config.yaml
model: "masked image model"
image_size: 64
method: "mae"
encoder_norm_position: "pre"
encoder_fused_qkv: true
init: "torch_default"
muon_scale: "original"
nesterov: true
orthogonalizer: "newton_schulz_5"
adamw_lr_other_params: 0.00079
max_grad_norm: 0.5
max_steps: 10200
batch_size: 256
weight_decay: 0.06
Rows from block 3 of the encoder, named by matrix and row number. Rows with one number belong to one attention dimension. Each number is 128 + 32 x the weight over the matrix's rms, rounded and kept within 0 to 255. All counts start at 0. Numbers have three digits each.
# v: attention query, key and value (stacked) (encoder.blocks.3.attn.qkv.weight, 384x128, the v third), inputs 0-127
# proj: attention output (encoder.blocks.3.attn.proj.weight, 128x128, transposed), outputs 0-127
v.58:123172086102125188135164089127099171095122126116126114083135167128107090115146090143119182155079133139150133103133118108141147167114156108106073112148106070168144105122117111133121078099127148106113162168082129137145098125108154184113114131188060074191147140108148124150102171113103137140115108150132126189120153129204232120102075157136160124134107121096145144093145154115079127110137
proj.58:129104101133119103076144169083157141149135066156139150192150147102126163111125071122182176091125128121113107085123151127152092069135146162138173137123102160138125185088125178154142078161121109146121145096188079096150180130137079110155152145145101131058128083114152164154161080157138118135138185126121143107113108091080083106153140098170140088126088128166143089101163091108169126154091
v.59:178116160155082152141128098124135167141122071142135142130113110126090119108127153085126125094181147161161112086123115102177131140126119101130171111162145038115142174114090143113120140091107159132069151130120145170078119136130199138116110116125137091144143126129148157156143090137064149115160114101123132143122130125095165116150120108125129085135126091034197096119248166167121115128151
proj.59:078156101157194083084159180110137140158097162132152154124141104111147135128087115154106105128055112097123137138098079162136163098106183165108081138123093186123192120149136042151114068112162092112190097108146148062173113131107057089134128154104165170129150133135166118165120121145185190085098149142098084121171153134110108182152133156111130148162161110160096179072058082137149127130131
v.60:160082144108157100118128147178080103085149108139111179140132134159150143148116189130212163164132127109100103099161131100101071149142089220148150053177129141158103163133136109130188210144134111125153143088098221119087146123150082123091129115119034120144100069095122141166114119044137100165149134165077182153074113124101105113149104117117097188098155094147153124100166109095154091083123
proj.60:130173152140126131148087117157164114157081166142103085085092104126118048141158123102051111084161173140165161145144123169141198100147106132133123123090087156111147072157088107138113132111094193129120152095124121156143114145114165112047127134067154133145155178155086124100115092135104100046141134139157107122158163150153165122124181141130156087179137133109080090196150156108088134144138
v.61:115164216135119132137119071087165095170161118150129135148144078114116136119085084115128143120158131084221137108108135135152104107110140127085108119147097145118099120132129110140144118099127130165158098132128125074176132102133143090125150130133121174085095179127134149140126102154101086144144133160162092179164153151129135103168124105107156098164122134166101138102154080090106130132136
proj.61:164091113107108124103135104109107139143171096121142095130123123119119153156141133160147104133136124168101083155160142094113093121172136133165129130117177113102120134105159131132196151175092171128081108110137115148134103129150130122127090041128157098119131109053133083149115121106066106172112175143115224090151135137076183128120092172127139107127100120065167090186170164169172130165103
v.62:142135075114162121159098047140114087116131140148129102116151126119129127132116105158102152151084133083108131106141137131219163171106130146134103111126138126158133172163107112180148064079152094164150091147148169099146107117161133144124130100130154134110089140127124154113127060122132090171128095123131112169120111117127113143142125103133095141140175111179136133135127162091129140127130
proj.62:151110145137112075037145161115105122123125123138117136148125159162126078153161119131178108081083122148223123153088141133121113133181130181159149120169103155104118140097134186097107130163137174113071161095138114171112130148138132121081094109087100121105163092125138129111113108134100120107161181162141169108159141109089145111122095155111138093109081154097094075164208125133169141159107
v.63:067142088123086109120096081170184113086173150147123171140118158144173202174165184134157132077094100122126081140174154125149132095115086126132128086095174135127126126132127134131204116152145136139119093115083136122166092128140096082077044133112100088122101131119163125108168116112159161186127141139116116118095114094128101158109111141154069156088098115094177163115168130154174160150136
proj.63:099161133124186137172106128147095108177102181122101076063147126132130034096120087121126144124108182118214205123107145132091147122172071153136091123163068117141186134102100168137100184146141084130129092152138176138135126126166120184126094143087154183176110170132104144136130184113092149072121104114198165097162120117091125123153095138079117038090131163140128105157098120089113135093131
v.64:153151153070166167118157157113133135115179075148147145093043121156183110101167140125145161094073162117129174110150146097101168079063076148122098255137116146083129065043122160066115118137127153140109113143163154085113099094095195091118152131169134137147149104086129135117135088126091125162118134143187086110085163212162209104188155195176162106181055079160060117133122037087093155134112
proj.64:113111080066123100136135109061122081134147114104076085117181082143089152127173123123093091043173092093109064185143117152164094179095150081133182132228152168142140183099153127180143173143123086132089096166088121076070174097128128134156184167113116074145101071122147184139132180134175193142085152120126076123156130142104159144186114053059105110111112194158172092138106169196129159108234
v.65:127131141161157060143145146109117132112139162102113080082162146152104158169057052148080127170113200131160108115109171065148092101177171156080119144085206116196126115180090207100105059142132142154130129173134088147138115110072089179147150140119051150166115082142157189054120144154106242144142104132157070119108086158095136120116126151152135108133063138097091103131133107144136110147161
proj.65:148170120067106178146108077147169065114130090170093166087158122106075110117066220145117095116090144130090192155162121150145116125137144098189099125158162113119156117067166098099162140123069158146134077093163074086146114137123194102154124119136162114106112115109159121124147137198100125124138171119146178180107078176173060141119157121129148150156145072131135117083122142125183092143058
v.66:129138119121134111131092133141166094079085134171122101076138162118146127142104166083081096122128147139078129109159130134140141158149113106096128206095128134149163147155132167112057099114138135125087149143135144172153117151119118159158093140146079100085128181133104184125094143173152195078129137125111182129078117128094134172127127123068148173167084108124102080202085086139090154183116
proj.66:107148090147133126139063118166169141171117094114123161116117070106110147084075138150102176166156108157160145118199154148130177132077173101080103180125144119126157141122139161119160153123151162163127056171154055075156118123096141093145151107143102121099132164153131143106110113149107151151157139147081115112080199117125164104083155044099141124130126146135112142043180151097135106061137
v.67:117100132127120149135113105110100124089122049165119168119125102138139105130083158077156144125082127150153139114187151059088179112144097127187189146150158077119155160111102166162131070177101123141116097065114180147068108130146074078173138088168168087106108199111119156179136115114102137128134133157112177125170125065126166127067165141104124105174129077117127098146188126135223143155107
proj.67:122149132173119089133200099197168155114177143139083120092113139120094137162166073126077137125107093104167128071045132139116175139121197116075149187126106088135204128126073127162150138114171169112098147164060085154150139105116153169092103129102137146122120117131091132175129145129152114092125070172121106112204100084101142102060112101118097138123139176159125139099171185115146149121138
v.68:138165145133103128136127158117136178117118098143122107164125147113169110136112147117093151090109151091112129148107166140122148178103115144125148124121112133106158105107162136208132168129068151149137123149081172120095088105115140150120078128144136154138123120147129120097150085054128161141137123106121121104164113084121174113142112127149133077097145083145136079083142098191158108146152
proj.68:121161140155109138111125137147141111081123099094124133100151151161144117163140115126097147120117082112100068145110091119129085130149143136168171121121104119124107160133141181152112178152122137116117145108130117101148138137169120145148093122133122140123135132058129126181130164126141078090134130087150182061137147110085168082122155150073141133141114120135087173123135170137171128124102
v.69:140094121093139183164128084120106094116137195120155143111069036085143109123187095135101188108105084097150123155117100119116127124115138119138022066158066093153103095203149094191140125154110161114141136113113122099132194084128120171149196150141129126082137138110107181118103135159100141122087113134108116180173129140183094156162141130140151103076178162140046190079156204085163149166126
proj.69:119114166165118072173124113107105123103085164101119139133139165155166183116057162137119043098104166193169163131131186080173133139113079048147156136097190119039108159141166128079089053108079143113091203082119142135098122148170167114043141140130130130226120112084118111139096172147166105151172094082115142114101136098139182132131137172196127075110171132131178125178152087211118088069108
v.70:124114132122099099151104141041139154099087103148126107134132180091137110148125151100143117129144137116110121160108106065155088125152109072121173082098144143140154112183161171125135087184087158154110148138129114129148147118100112125153162069165168157132227116125144131127160118134112148115136124114120102109160134133160171162105139163090175040083124119164091104059125061176161131158120
proj.70:156130192100108073153145113087135075085148109149102135100138129143108129095143185143136095134149094121089145125118118186128105099160150102135066135176125124053126145128121054094144134172152142071133154129146117121154096116151128168096129125090191148119120100150152122158128190120100105075132155121101140053141125111093153133108181110085149141142194087166168197134163184134112089152120
v.71:111157162135109166107130099112132150194118140136103155134132129130075099107144132057195084125089137100199151121119185114131111092112147177118095179135132065132109131154031107098147121128157112142121109141184174094131166097113115126126147144149129144105091128063162184149105102072168071197144137159171093140158109147094113081063119150170102141137077123163176148145154113122155107102164
proj.71:116081127107170128123182142119086131122112123124141087120165090105121121137137153182163108110093138124116097179086127101113106149155174106123192129145151157180122128112122112144117140129073165093183082100106154178045080145087151108176150093113149153140077142133081148138093195117116092155101114099203132162169057142161115137085146087174079140142103133111146072084115165142157155155180
v.72:099183124172097084157067142101098151118110158101087069159193107152138095167137092130034092178103116151108081192101197086106077165094195180097170068076118125122149079124141170198136151163124108129124126125091143175215182214109096132138153118104048156057197128165088120147142170127130136107114112131150140122156070125213093156109056127076101059124125149102159170160131165118088171115160
proj.72:155146091061104153135163005116086098218108166110161188128123152106131089083076214163133142169137122099145141096189093096115048156121092116174106103100129117082167163185067090089135105145142195137065097086162153120123115113151112148122160146184102157132141139093071062089138096133113083108193153156130212121090168163111145111117189144214135164205174092146082143119107158200104067121089
v.73:161103110108138176127145053127114104083085128116146108122071126144097185150137167168205075127147175127171139104146086152128139072176093087144082172195137095087089113140179166147130136102143118117099124146186163037099082092167152135133167135125110126183088124092135154150157078142084157112150121119151104162062161111059087121098169123140144183141145115141146182104129136125117111134139
proj.73:118088079144148062113114185113131178100117160131119125105148148126154136179101118119149130088058129107138160170116162127119168148147129140057130185089198136180105138103178145113094145102159156118106102138122089130105096157133125129073124140147182100141132173132125111146084152162099196095046154154137098114185112136136134156123126097148135094115140159082073071159139093047093188131191
v.74:120073150142097136110103208108121117081055103138118103165106127126130134136085133124089093077198156136128129151155157105138096093134050058104232126108173097149159115152151131095105174173151163093156184093145133098061131132139134116142106163135103085122113171134127144075121162173134198102144192117121149090171079139110117122107092120128111112099144160064161158176154153222139113132127
proj.74:106148101136180063133114093184156131090166093091152130081120118094101108159146072172135152170147168107101169080077203179062126080136169182111071179094103134133117103116104116084168191127161150122086147141176127120175146139122130146144160145167089119155138174123077076106169111113116140093124093145144130074101084087120111115135157134151128180159142112133130184093106125134185166104083
v.75:133108193172134167125131168146110133147077188081178124137145162150120131110049045118136113156104159121139083134123150048146130168115145137042160132110130107172139116118109097137102120173090120105112110182080120133149102156166086167172126182150144128167169144154117112121070133128160098109126141159168090099165105118069142107088108191129036089128105203089131097088186090166109131158159
proj.75:071178154121087176140099115150126128152159098104168167144140113083103073091133168155190133120115159094131124085125101151120092088175136130157099156167160115089135125114159111076158130165119107120178086131130162118115159104093157093195112119077117133114104093106115092169127167102126096127154149105094164145168096131132095122195226086126163164156119103117114198131107124142142123100071
v.76:120136152135139159131129159110124172142102163103117130211143163103124168086117149125105140128103143166141121137084117061104141114112164130099122135124111131119113066104131098172163129173104138115105131195093122155140114105119185120121121201138175169177131105088187193120163124069112095119141130075146071116145101117116135129130098131144088116106074126109149141054174059115122158126176
proj.76:069157147149138135122121153112094117165102113098126088156099155143153094130151164137113163067167164069096090140127183144084058127175099073169138123146144145111079174177122118112088114136113129161142089107129147097089125112138121176166118122111193148137105109090137092170131181140138118102147150131172141094176117140114108112163126119107181070130136121134122139189093142153161140075079
v.77:165141115145066212226110096108132103180072128079082166096103111128148137138163167118070123095202144124187142159120100115101121088118143096162184049115122125088168095128127167176183162144151123099106189160078143140116091135145154116072087057105160104108119192115076138171161169058105133132126123143102109106113089150110142173080122093145095102089081179130153148143146091222142158104140
proj.77:108111135161166091026151125104110091086159114085169043145083115130162106136108133107168188168072124063095110114066180126131123101130139117095128238076071082074137170136143161055156129125199149152176127162142196116172102091182092202109133147173161120148149117120102083123149111146194095131160119111127155113106157106142208096100094170175115135077116089162103117166145153082208150124096
v.78:112107101159087113080042167155135160190112073183116151082112124156098126116123150122090165195179132072192075124107094164070109146132160029147161141183129133151132095142127168153177119057129116125110116095052118168175108178133121083109108162091098077178108142125184094095124145073101164175121131064121114158218071090169184135155101150198142108139162124065116202126174173127116111088129
proj.78:105144115137044093137171074111117156173137111156200122168079187079193089101116023164087133124054110101088172122134097190141065096102113199134103079058097161135168121107138105160158125104123203125135214085155133147147189122104110184109115131208112084088109170093135160104124108157128061095166132135207167121150150084125107132186133153144127155199092132128140102072108160093189129088131
v.79:129106096110073177168128131174147210104098158125081116114137157086111195101186147123170144081156154107135122067145083100124141080180106157125184117139200116027157175094149118057180074183139153169130116146102032123186119085131159105092103113100119118169206070182128117133167159048121156125155108165057129149125069037157120146091103094172120143146130122103132137142111049199144122171141
proj.79:160091177155123114070133120093117081051161031091136120146101153092108121171155142051110175139125107167113172120075144157126167102155123160135088074124050157183076135132096085094165142117191146118131176222146169094126188200093152139138100154096143161071158069149184107153064071158113168130120220110158149082178128120070138122120141108130142105029128033192131156132107169109164172188095
v.80:139107115151107132118142144146122127096074110150128137143143121123103125113144140085102160119128114166145167137123126113122107152150069128129137135091162143107109111139140091125121114105128117100134162129125090115146130159094141150143133142133142130135121096089136183083090137125127172134140139146131130147147167143138152126081139133135174111111174171125111178088135116139085128103088
proj.80:147135112108164141149122143127155142168120136101169103164106103142122113121159097127097109165153117105154130148142145107130125126154142166101126150120094122142140147122130133141138095103149093132097126144152126120144145145141110116103114128145126139090108164159143135140110103124142100085100090140105073128105148121131156126155138101152095133146125141175129091136111107099138136120140
v.81:146137104116130125108146126136126148144104126125140114135123131128124117151146154127083129126107108140138153162136124125130119149127101124149145098079138128152104159142122103123126116177142142146096126119132104158152117128121099122110111104115133176127146105130147151126139116091132154127131136128147133132128135104148093123114087137124125123183111148119111134124118136106107121152148
proj.81:128104121130138093098126121106141097128124131128111163129103097107134103106144129104130102114135139128137130107107122102126112131124145106095100151124113120119151119124114162139149159124129134117147127144124151115127145169136135152129159154123111118124126176136124148143125140150126083136108119133143093133118115143131172150126149128132143117100140099169164115137120133150118129132144
v.82:090120140149141107153133147089121156093099128138088107106118132126117102121126159119115143133135113141099157102116153106114133112136146139144123111119159119157113118152110104108134147106169115102110133122121132096139150122100119171117121147135135123135105158111128138160110124128108116117122152126088146103135148143139157147109154147150159134116205123137121124156117139133114152083123
proj.82:137133148111144176176108135153153142127128104146147139143164148134126140167103110132138169136178157143154107138133181134116129118120082144138131159134160111100120171132116113162104100112104106145125137127135104119134116130148086080102111097151119112111109093113152114102150136127154107117131119118100118154099118106133142125128127109140152142080103148149136115132139115126125089101123
v.83:166123116067147124130122113152085087110181116149124166093157143127150094144171143190170173149103135116149107126139155160088122133119087157150088070111123138150118161117090174123151144181100132157127124144094168172142112127149112115100156093139110118142118107147118106152081144103136105145135158156151171138108063089112064059132100131089162104128140074124141127147142151119131107125167
proj.83:116129117138064083088126103087137105135151153127066151136106157152133140134132156115132137104118141142130136117123102141086118149131159056134145141134157097106152144140124152099166143144129141139133132089149102132113084099173146117155098128108129107150154161107118160135144114161123140141137103097145138081100121131117142133093125149126135085138089140108135154141162128183174126165117
v.84:156136090125134133136149129117126089131150145135116113091117093158152107141103107142172117119130131117085095111100186133144197120134127133133135121182119144094157137106139118163104150145106134109158099175128152131121130134130143119111135127153120106110121156122117084162124109123138101125119128140097153104114148114108122142145158119117101134113115108121148122172141131081130146142104
proj.84:126140167156124129117145133145130119106109144166092135102128148139110166125089149138115128126097126136108150131155092157101126167145108146154130101117134149162114121137159119119120089117128139162147123123110098128120117090140137093140124136103142110155149098153117110115135133152137145126128157083107171150133126113110078119115142141157149118124133103134101123101142124153137114138118
v.85:122123117145140128143153096168122131166157094149150182143118127136171165134140119147119167121142139129176122123143104139123099159088117152121109102153119138118143119082136126148150124141123130129137145106098131137131119139148095094116126085127127096151122087161124120121115143117143102156103111150125099122145092139133109098128105134112135132093109137128128118123108096198140095131124
proj.85:121114133115093116131119148107117106117119146103120110121112132149094124121132135159162114098146111146123088136097135159163136120139147098161134147110132132132098135121124146095143148118119149144126134135133132098118148090118155146155109135117112122128137114116125131144127111107113142126148104125153134110142131134115146125132159103135111121181136139098113139144150164120128152141141
v.86:129143124125131123156135114137128092148151115127127163159128129119131149126111147120142137115152127089143109124128133116120110138115108105128105114126140120136135136126134126135139133109129134127140126136123112111130147164148143125120134110149144123134108084152146111161140139152129104130128108133113166118143118165092106118103098123122144142112099125117142106121125145135114155132148
proj.86:125116125116091118111107140088109128102140145129126126136157117142123153146126113139155129124142114147111120121118117160113128116140138138139154151138143121122126129120137136119153123131108124133140133131105116138119117098150131118154108101131119096136163138113111116133101114114127146134125148128120123131121134115133132104137137123137118121147134142111149132156149110137142127148132
v.87:104108139133117151142137111121128153119123101140136153117128154107121119131137137116137130153102147161159162103112107131110104141105110090146117129143137114165133116141083154114163110117166108162125139125123124101139142099128167134133131144128123110160150142104138156115108154096112132139137120098125117131130121109114150138103142140115133130109120116147142156093084142147144108110123
proj.87:134162130127126134131123110122128155143134129088120103165164140166138138134143121138133159103148115109162108140132165109116100114135138126126127141114128107107116162117131100145103125149112108122093124092147118135140122152118101135152107105155130108103109112100132161127136150109128128107150122154145097137095133140123129116161101110099134115144144172112111144156141123133156092113156
v.88:116165096126149085116157123105148101137165088150133130127143098174147131148123126128161150103160093131104118105115161132112135146146158112126106118128139119111147142090119131134139170124100149114095132173097099118108139147151136108097150095165118099167121124160131106135143135134103099138108115163091152092141152134144088120158075132123114139124094128080122119130134124139137121179137
proj.88:143099150124108148124140137113112124114122130154085151086109143106124161121097161169159119107137149126097109123114121146144137115106105107152156114130151137142112113149141119116129112133123141154174112134114133131103114087162108066161114137106118080147149090120114101151151140114150118160125150124137142133133099136099153128105162116138145122118123099133143130149147152170118114155127
v.89:145139122117136131102134116145137130146140124152124129134139135132139130158133127151151120124090140128137131136130120148131113153130121095134139108120107118126133115110123143121126112143103137140128133132123116162112118112132121117123137087130103129144168131115138140103153170109127139132125122128145112146110130109132122121142100166124133115111091130122098131122140119137127099151114
proj.89:122125112136123100119123097103129116143117128134110135135090127109138108094135154163121117114125119119104144108114112099129123112110144128118120127114125127129134136119113139131140142159161147131131098142130155129121132135118140148140125178130140117138115150151126135140134123129138102144127122121163132112113125150124104144118147112124126106138122125122132136143129139140136141143144
v.90:133120162101126108126088145133107162127130140100158149160164149116101178107173146134098152115116091131146128167163061130094089113149137109123132114040097096153124150171147154114131122143154108138119129105116135158141077140135070133143120128103123137101148125153150144094134108107123167150153155128193080154113092126149091086104092115108118097174125125140127152122141135144135128138176
proj.90:116133092099137098098142089087128105154138111105143132121103107102151071139164144096146091147122148121141165094089147100184131111111173095065125147171117105097154110112106137120177180145131122094133146125171162136130154139116144179128131125127107172143127190112143142146123125127085112128122110134165115102157136146108171173114108152096102123152111137140164142105114146128099151131115
v.91:135131138145130104097147127119117130123137150118108132105135130084148138118122122153139109103137150127123149152118099133133099113158172087097140131119089111141127126118116137114145113117103105118166098125136117133114136126136159127164116116152125102148156183154158133110134169140097118147140133143147092165120143092121160140158156148094109091112109113125118153141140090127139122146084
proj.91:123149133116179119122105085130127105175123112142154093130095126131140121104146136160133114166121121082091142106130138101123159111103099153100099093121114159121154100124103111161136133190150121138122084140150154165131107124125110137159130146141149148122125136148113130114150131108127141137142148109162135132103165156082086148126115155129136096141110142115137151124086140098107139140122
v.92:102154151100173105153128147133138151105147100139155132120166151141097137124140144119120100169154085128120141146158128111105105100126128150134111124061147106174093140112128094100134186106123172106071161143092111111135142149120098118127115120123138142154108100114113146119084114105128125113122143190117180093144127135185119089144076139129199145141167124087105074122141158150129103086168
proj.92:164093122112081181130118161103123149108116109138118159123165145140144153171126110109132166098175156167154089133114165127123124127083137116140182169145193104076136159145108161146101097138113107123133188104120122126114107106160107094080140106137118108081133148108144143149137109147130098119130108117083095129131080133153191123080148102121121174086118135108152108172143138130129119126131
v.93:135130121144100125118124139140128114131115165095122095135126111099138143152105112124137068123128151116101097142130120120179141128133147164102152132101126160105105116139152076124098110101123151111135114113149081114134126142112137117142138130122134144129140122144127121126144122179167130106124085077138117150121138138130182173146142127155136156144093163148119090128128105097143162122131
proj.93:125126113140158120118099162143127127106111149140175088119130108110119123092133093126105134148140107120098163151102099132112178126127132154146116122132073148169140089124124151125118140115136165113138102162076172123143142140116133150084156138135144155127116137191105098105094109125129135140114144150099158129137145138164086108124119132177126128117149121127129115125104114096097161134151
v.94:096111120137123127148155147099146133133134122124140121131129139119134170126142116114107092134162129146130136156113124129147128134116151122109131167133126123147143131121100105115150123109122155130112111108105094106100141137147150113139131124117142118139119137179147136092108117126117120123124100124085138125174141126154130145172099129125101130128107138112125121097096113145152115165134
proj.94:128140160131139128130130111132110136124103131117145121102131121136112155121121097110142124104134138123127090110145146117138126126113100110134141106138135149130088105139146129134096142142108106106131150131122160129133136114096092120139147120140147130124148112095119115154150159113128137135141172155134109103124113155112138116114127145128153145121154111124131121163106159122103122103155
v.95:135120101164120135132145163159119141081088137127117145121127119134118131130142126078128142134136141167095123098124163110127129183142098150141135140121150143081114109107144064132123135109126155100127136140097084105151130156100163111143134146142118098174150104091096130116121129140102133109135105151085145133136185108145159144110153132154161166098158158118112149114144107124120144105072
proj.95:143138136110148144143121174137176123154114138140148089141142119145112145111097105128091118119156099106110141168112136133140153121134133174168134150122113131151145127129147131126097084093118121139117119147152138127115141119130095105097126146135156146091120105159139103127104089143177119097088122121073128115124114129142095119155157096194117128138136126165111074113131131116135145129158
v.96:142098156102155132115108162063143167081120082117089131076078122122147074123131174129173048164186154132111130141140127112149141101101142078167136159166097081102162086086145153140144127145109138097105142125143132127104117106158160161116129113153187108169160137142105128130162137156060128153127139108094108155102183084100150086137149102109173090150111151070173134193186145124104145134102
proj.96:092126116123090059166161116076080126171123145160122129206156170168153147193151128121145115096046125167123101121093122185085103161133137144099150105138166191115079176182100144175117096103152123124145090132150121084157135116101104099127106151132105143129123104100128082169105136149169115124142125179144151059135109188101098141187123140132079177126140106150082127105088139088147113110099
v.97:160083143109119130131096200093140146108139135078144149154128100137164113113154153136192078138143145086139107144138139144105143103151102123128090179145164182119195092104053176103157035126105123127118138120128126108132144067129101088079099183197132141138071103129134145045126088132145151155153103120117106162168113120078128125098141137190187086167104186114116167136155146150115111133083
proj.97:099118127113111088148111121120111131120095130088133128192118153169180163127132119117107129160140089132100163100198161143092155179120098100117128135123126077137110134140157121193088151114145100161132081142076157109140114157143155163067078130139115148133171141134148099183109182150124113116135157131099184085100148109130101155156110080133110152080170100162137104119069136097168136091105
v.98:160136160150134156161185136210104099098092128120150157112141072076152084180136114107109214072127107156144151077032127177108122158075090153181211065088147207193124124142088044017077224085190107067125100199126091141096063218133151136194131152110075097090108094130121107098085130144209126041137102114177124107106153202092065117157102159123115143072200255099077133145178097224079196089149
proj.98:116080156173185219130088118205090181110159124090103145128087010140034159150111153107055134236151211143213130152119120098085089167140112138140069126080184085169121081121199132097099090118164096123096202126090134060167143073093164100107174143130134065154091123143138139123143124064150170130125116082008106161063182110143117140099133207156177122131065104177092188151206135176059160137136
v.99:153113120127106103118110173091072115070108094116158127079125184202139169145056042105117052122223122034172144110194050083134099081190121151170179155199098164107147127113178214166129024126202098180135131089102181169158084107124101138138119080176143081115157144172125115073110223083124143151115119086140196079168179043067227184122107068161085069142125132087116161109119140145176137174116
proj.99:107204158119098191179122186084102109165107199049139098185117122089190122097177223115056096099062147137032133135078215167161134135133158129042070180094116137103136147136124097106194123156129009113121037135136129048090236147110143120099094235105169162098120104112091091223095131167155143108138133171111080128112094220098143089184141102128130191153161146118112168214088129102099141093064
v.100:089095155095133085110077191147155134104143076115173104106141200116113144159188199122127160129083136129069119156128097107090116097206122085143141127116155132151117148125081194145185084144115125142099133128136153133110149104094092094074097127137155152127099130160191190112153097068100144097141146130102119122159075045131154118105144079204145058170111089136159170129161174102139130161135
proj.100:155136161155166036148179116084144160149119189105092144167119152188175139100096064201105090110148091114165164147153183154103172127131136087075139122150125118109129192164122091155103122124138114153132080100124107107160084137176095158041091120101152164096122123081145120131088170208089104143134118131169131109102120156139052141130080100073153163088199125172153137122055089151185098106096
v.101:113156074116162139103079182086165113106160100136155128095134185090137130114135141106075162163113144058055171120082148078094113139128201107101097166171101162150078117115160145187115063115138085128131071149078153118166090145154150135133097139204187117196095129122183073163128105128100146162121146090136114115173141084180145141175145115143185103151140080104141120057147171087146115110145
proj.101:146118154153107075114137119115125140139123164073149117136163140129173189181114128129144090076128105158088139125163069182152180126118051083118187143090100108106178136086186115122154168127108222086149199126153121134121154139110090127121022151131122118080147113109087168099103111156095115142126123144108115139104098174133153139102121104155111123133167171097190103157137119066128122177101
v.102:112135136147105152131144124156162164094115070087145155156116123101081117044105187105078186117155105121081214024149067108123153090133113087133127127087122143161127084152094112056170117125098101112129140154080102092115099170174163155153097157108129127097136140130146122157128110191087198093135128125082161144169117129109168151134138165161105149165173111129117115116146167212059164193117
proj.102:105075152149140121158126089136134197112142134142099187125103056079126192147131078145142075171134180167145151202114108133132098147118111112080111135164155078106146193133125071129123095141128064097159095090134104117166158143070124138155137128120144127119073060059141121167128218063129123149125121144105100101133120167094157174154093169138142151096153120126157162102108107192124172095102
v.103:150137118140138097089155082071119118142183110140181130144087135209159156146159121146171166163055139095082133121066105161123144120205171100113078170199175150140129164141090151151100081081077172098095131177093163096181150100083107092072154214147118137125051121096124137099172057062101187131123167182105125149134043116145145141166179131117144127129100134137109130045130177055124062121146
proj.103:162147132144097094148119162100194095117148147108098159066090167096100127082097109137084097085191049139126134187207106085140160139110112105178197098126084114139161139062177115202144157157111099132146145055174092120135152157188149126117027081153155148083116164163129144152157113167108069135105153109132161140179188096093099121101123008076124082145153090116174082150150144117192117174160
v.104:159137106046168162128144023145194055049161042134085164093107104075096125087102186082164128122173102095075194073094148108154210161098106117182056167075124138124151081073187072132042183112087162086152082173134078060037079194172255103180163145102219140205074090081188195255142043163098110111107150125110143147073177142136112124188226134059157205196063077069203067144154166144089170134170
proj.104:155048073226035019059169102130118220114147168210127099161138061159122116150154110082126112099077155249086083205115056168125082150146164056112203080205104158156038177155136129174123061133075178118151153151163110201222174099094103094191100019132104176115134147138039087071094215100084100114154086135142111087230099120135199201187158214163143128165164103098106090157129152091091072082079
v.105:139154120148083154150082130108143101149089104184143118138120130114111132083146076097140161106138110103093097079120161089140123155167140147099089159153145118101142141177098149131086023186089138132157121174095107135122115161116122145119139060121080113137201131200057073129079163188154137124151117125116089115142131153182177164167106155137194098106082145109134109196125098124146110190088
proj.105:121153143135135149137140142133035119103123139075136094134137163082113147137107133103136111182087169148118173087166023131128108134081120106128137121120147099137199141087091175113140235119164126110127157110080181101084169135095125107069121138189111119122145072111136152208045113057143111199163157144131128180210148131102114124105153106179110214106134111113131118056185138151129140059118
v.106:122133142138108142096176080118142134090102097185085131107166116142126141101085134057178184099150076174165080113100120165178111137071101158190199076057151146098069179157133112093136169123149148133129139167150087125144119150155131154142142036109154102100144125138134130142135114166124098142149158119130135141115161125151076107072090164092133188118067137099175106126172078221104116090164
proj.106:134093135138176170134137154148083118148206168148153145109071079178110086174176092176151090129043177162146106160079156047078051176111192114105068150152152086150154120113137158084172062109056100133138160132079098167181132118142161152165219149044083170131102127121171070160092158100120127090036073101105086149096148133174121123153138176083145131162100160136081157207153143102054119142159
v.107:126166145193127133150135070150129162142117166089146123149140093152083161092133116117178172131099111148153075100114134111088137181152142129165125124099136139130116167133203117135138151117136104123115154122148125172087104146152134173124131101107103104092061100112145154128157110159138078057125078106139113130101204167121067106105150079139170172182142114114130131142124074102074152127136
proj.107:124089180131104181134094177164114108124149104153123125064146114135094069146113164087128166108116150174147122134149066120101140112171104165130130136169130126149129147115123109121095127097160121122142160184133098084132121144146166136132166090098152105145144136161116118090101143117109171129108137131112127158172130083162094125151120174065137092100115137130101118112148106143117120122145
v.108:169130127135175099122199102123137167117158146103140178128104069166121143045141148179210122142134106077132117089135131112140170150115122123137084169154095126086118095136102172121078103131149152100175172166119120094114144085147155053133118098160151112186136083113144125163122070072137136141179184123128092155113059099161154056138147154172121207105118067153163078137152115093167075112082
proj.108:155102093101092120065126141084106098094100143121117153124148145135185090155135096089054140096128087177058160127159167108187123156102109106114135141135108097162136138130155094163133142137049120158109102136093136182117149171120114136105157112164077226097151173120111096169111170147068094142091102085149205102162143169128145190141111118133175120141179127127149127114122216090125113101142
v.109:115123096113153150139170156130123108083080101173081182176062149125123118095132151188105110106097147095126117132153119104179172132172042110140179167103102073099120104177118146163059088160118200119140116165095172090100146118130118097174110191112111161153139180099132109162129141128123146145158197138121191098108053096097141153131104127126108144097165067116120116108137218123172149035094
proj.109:116119147140137053149129088086139102187136171128111051141119078105133123168154094109071109086155098157096166123056170136104119122071203106143089160122153217118167091096117128164186105167115119116114086131136112152141153119112118118102096162159149181097064161101098137117109116115160096114101104144141161118147125171123185148139123117161139109154140145126125128164156169103152098152137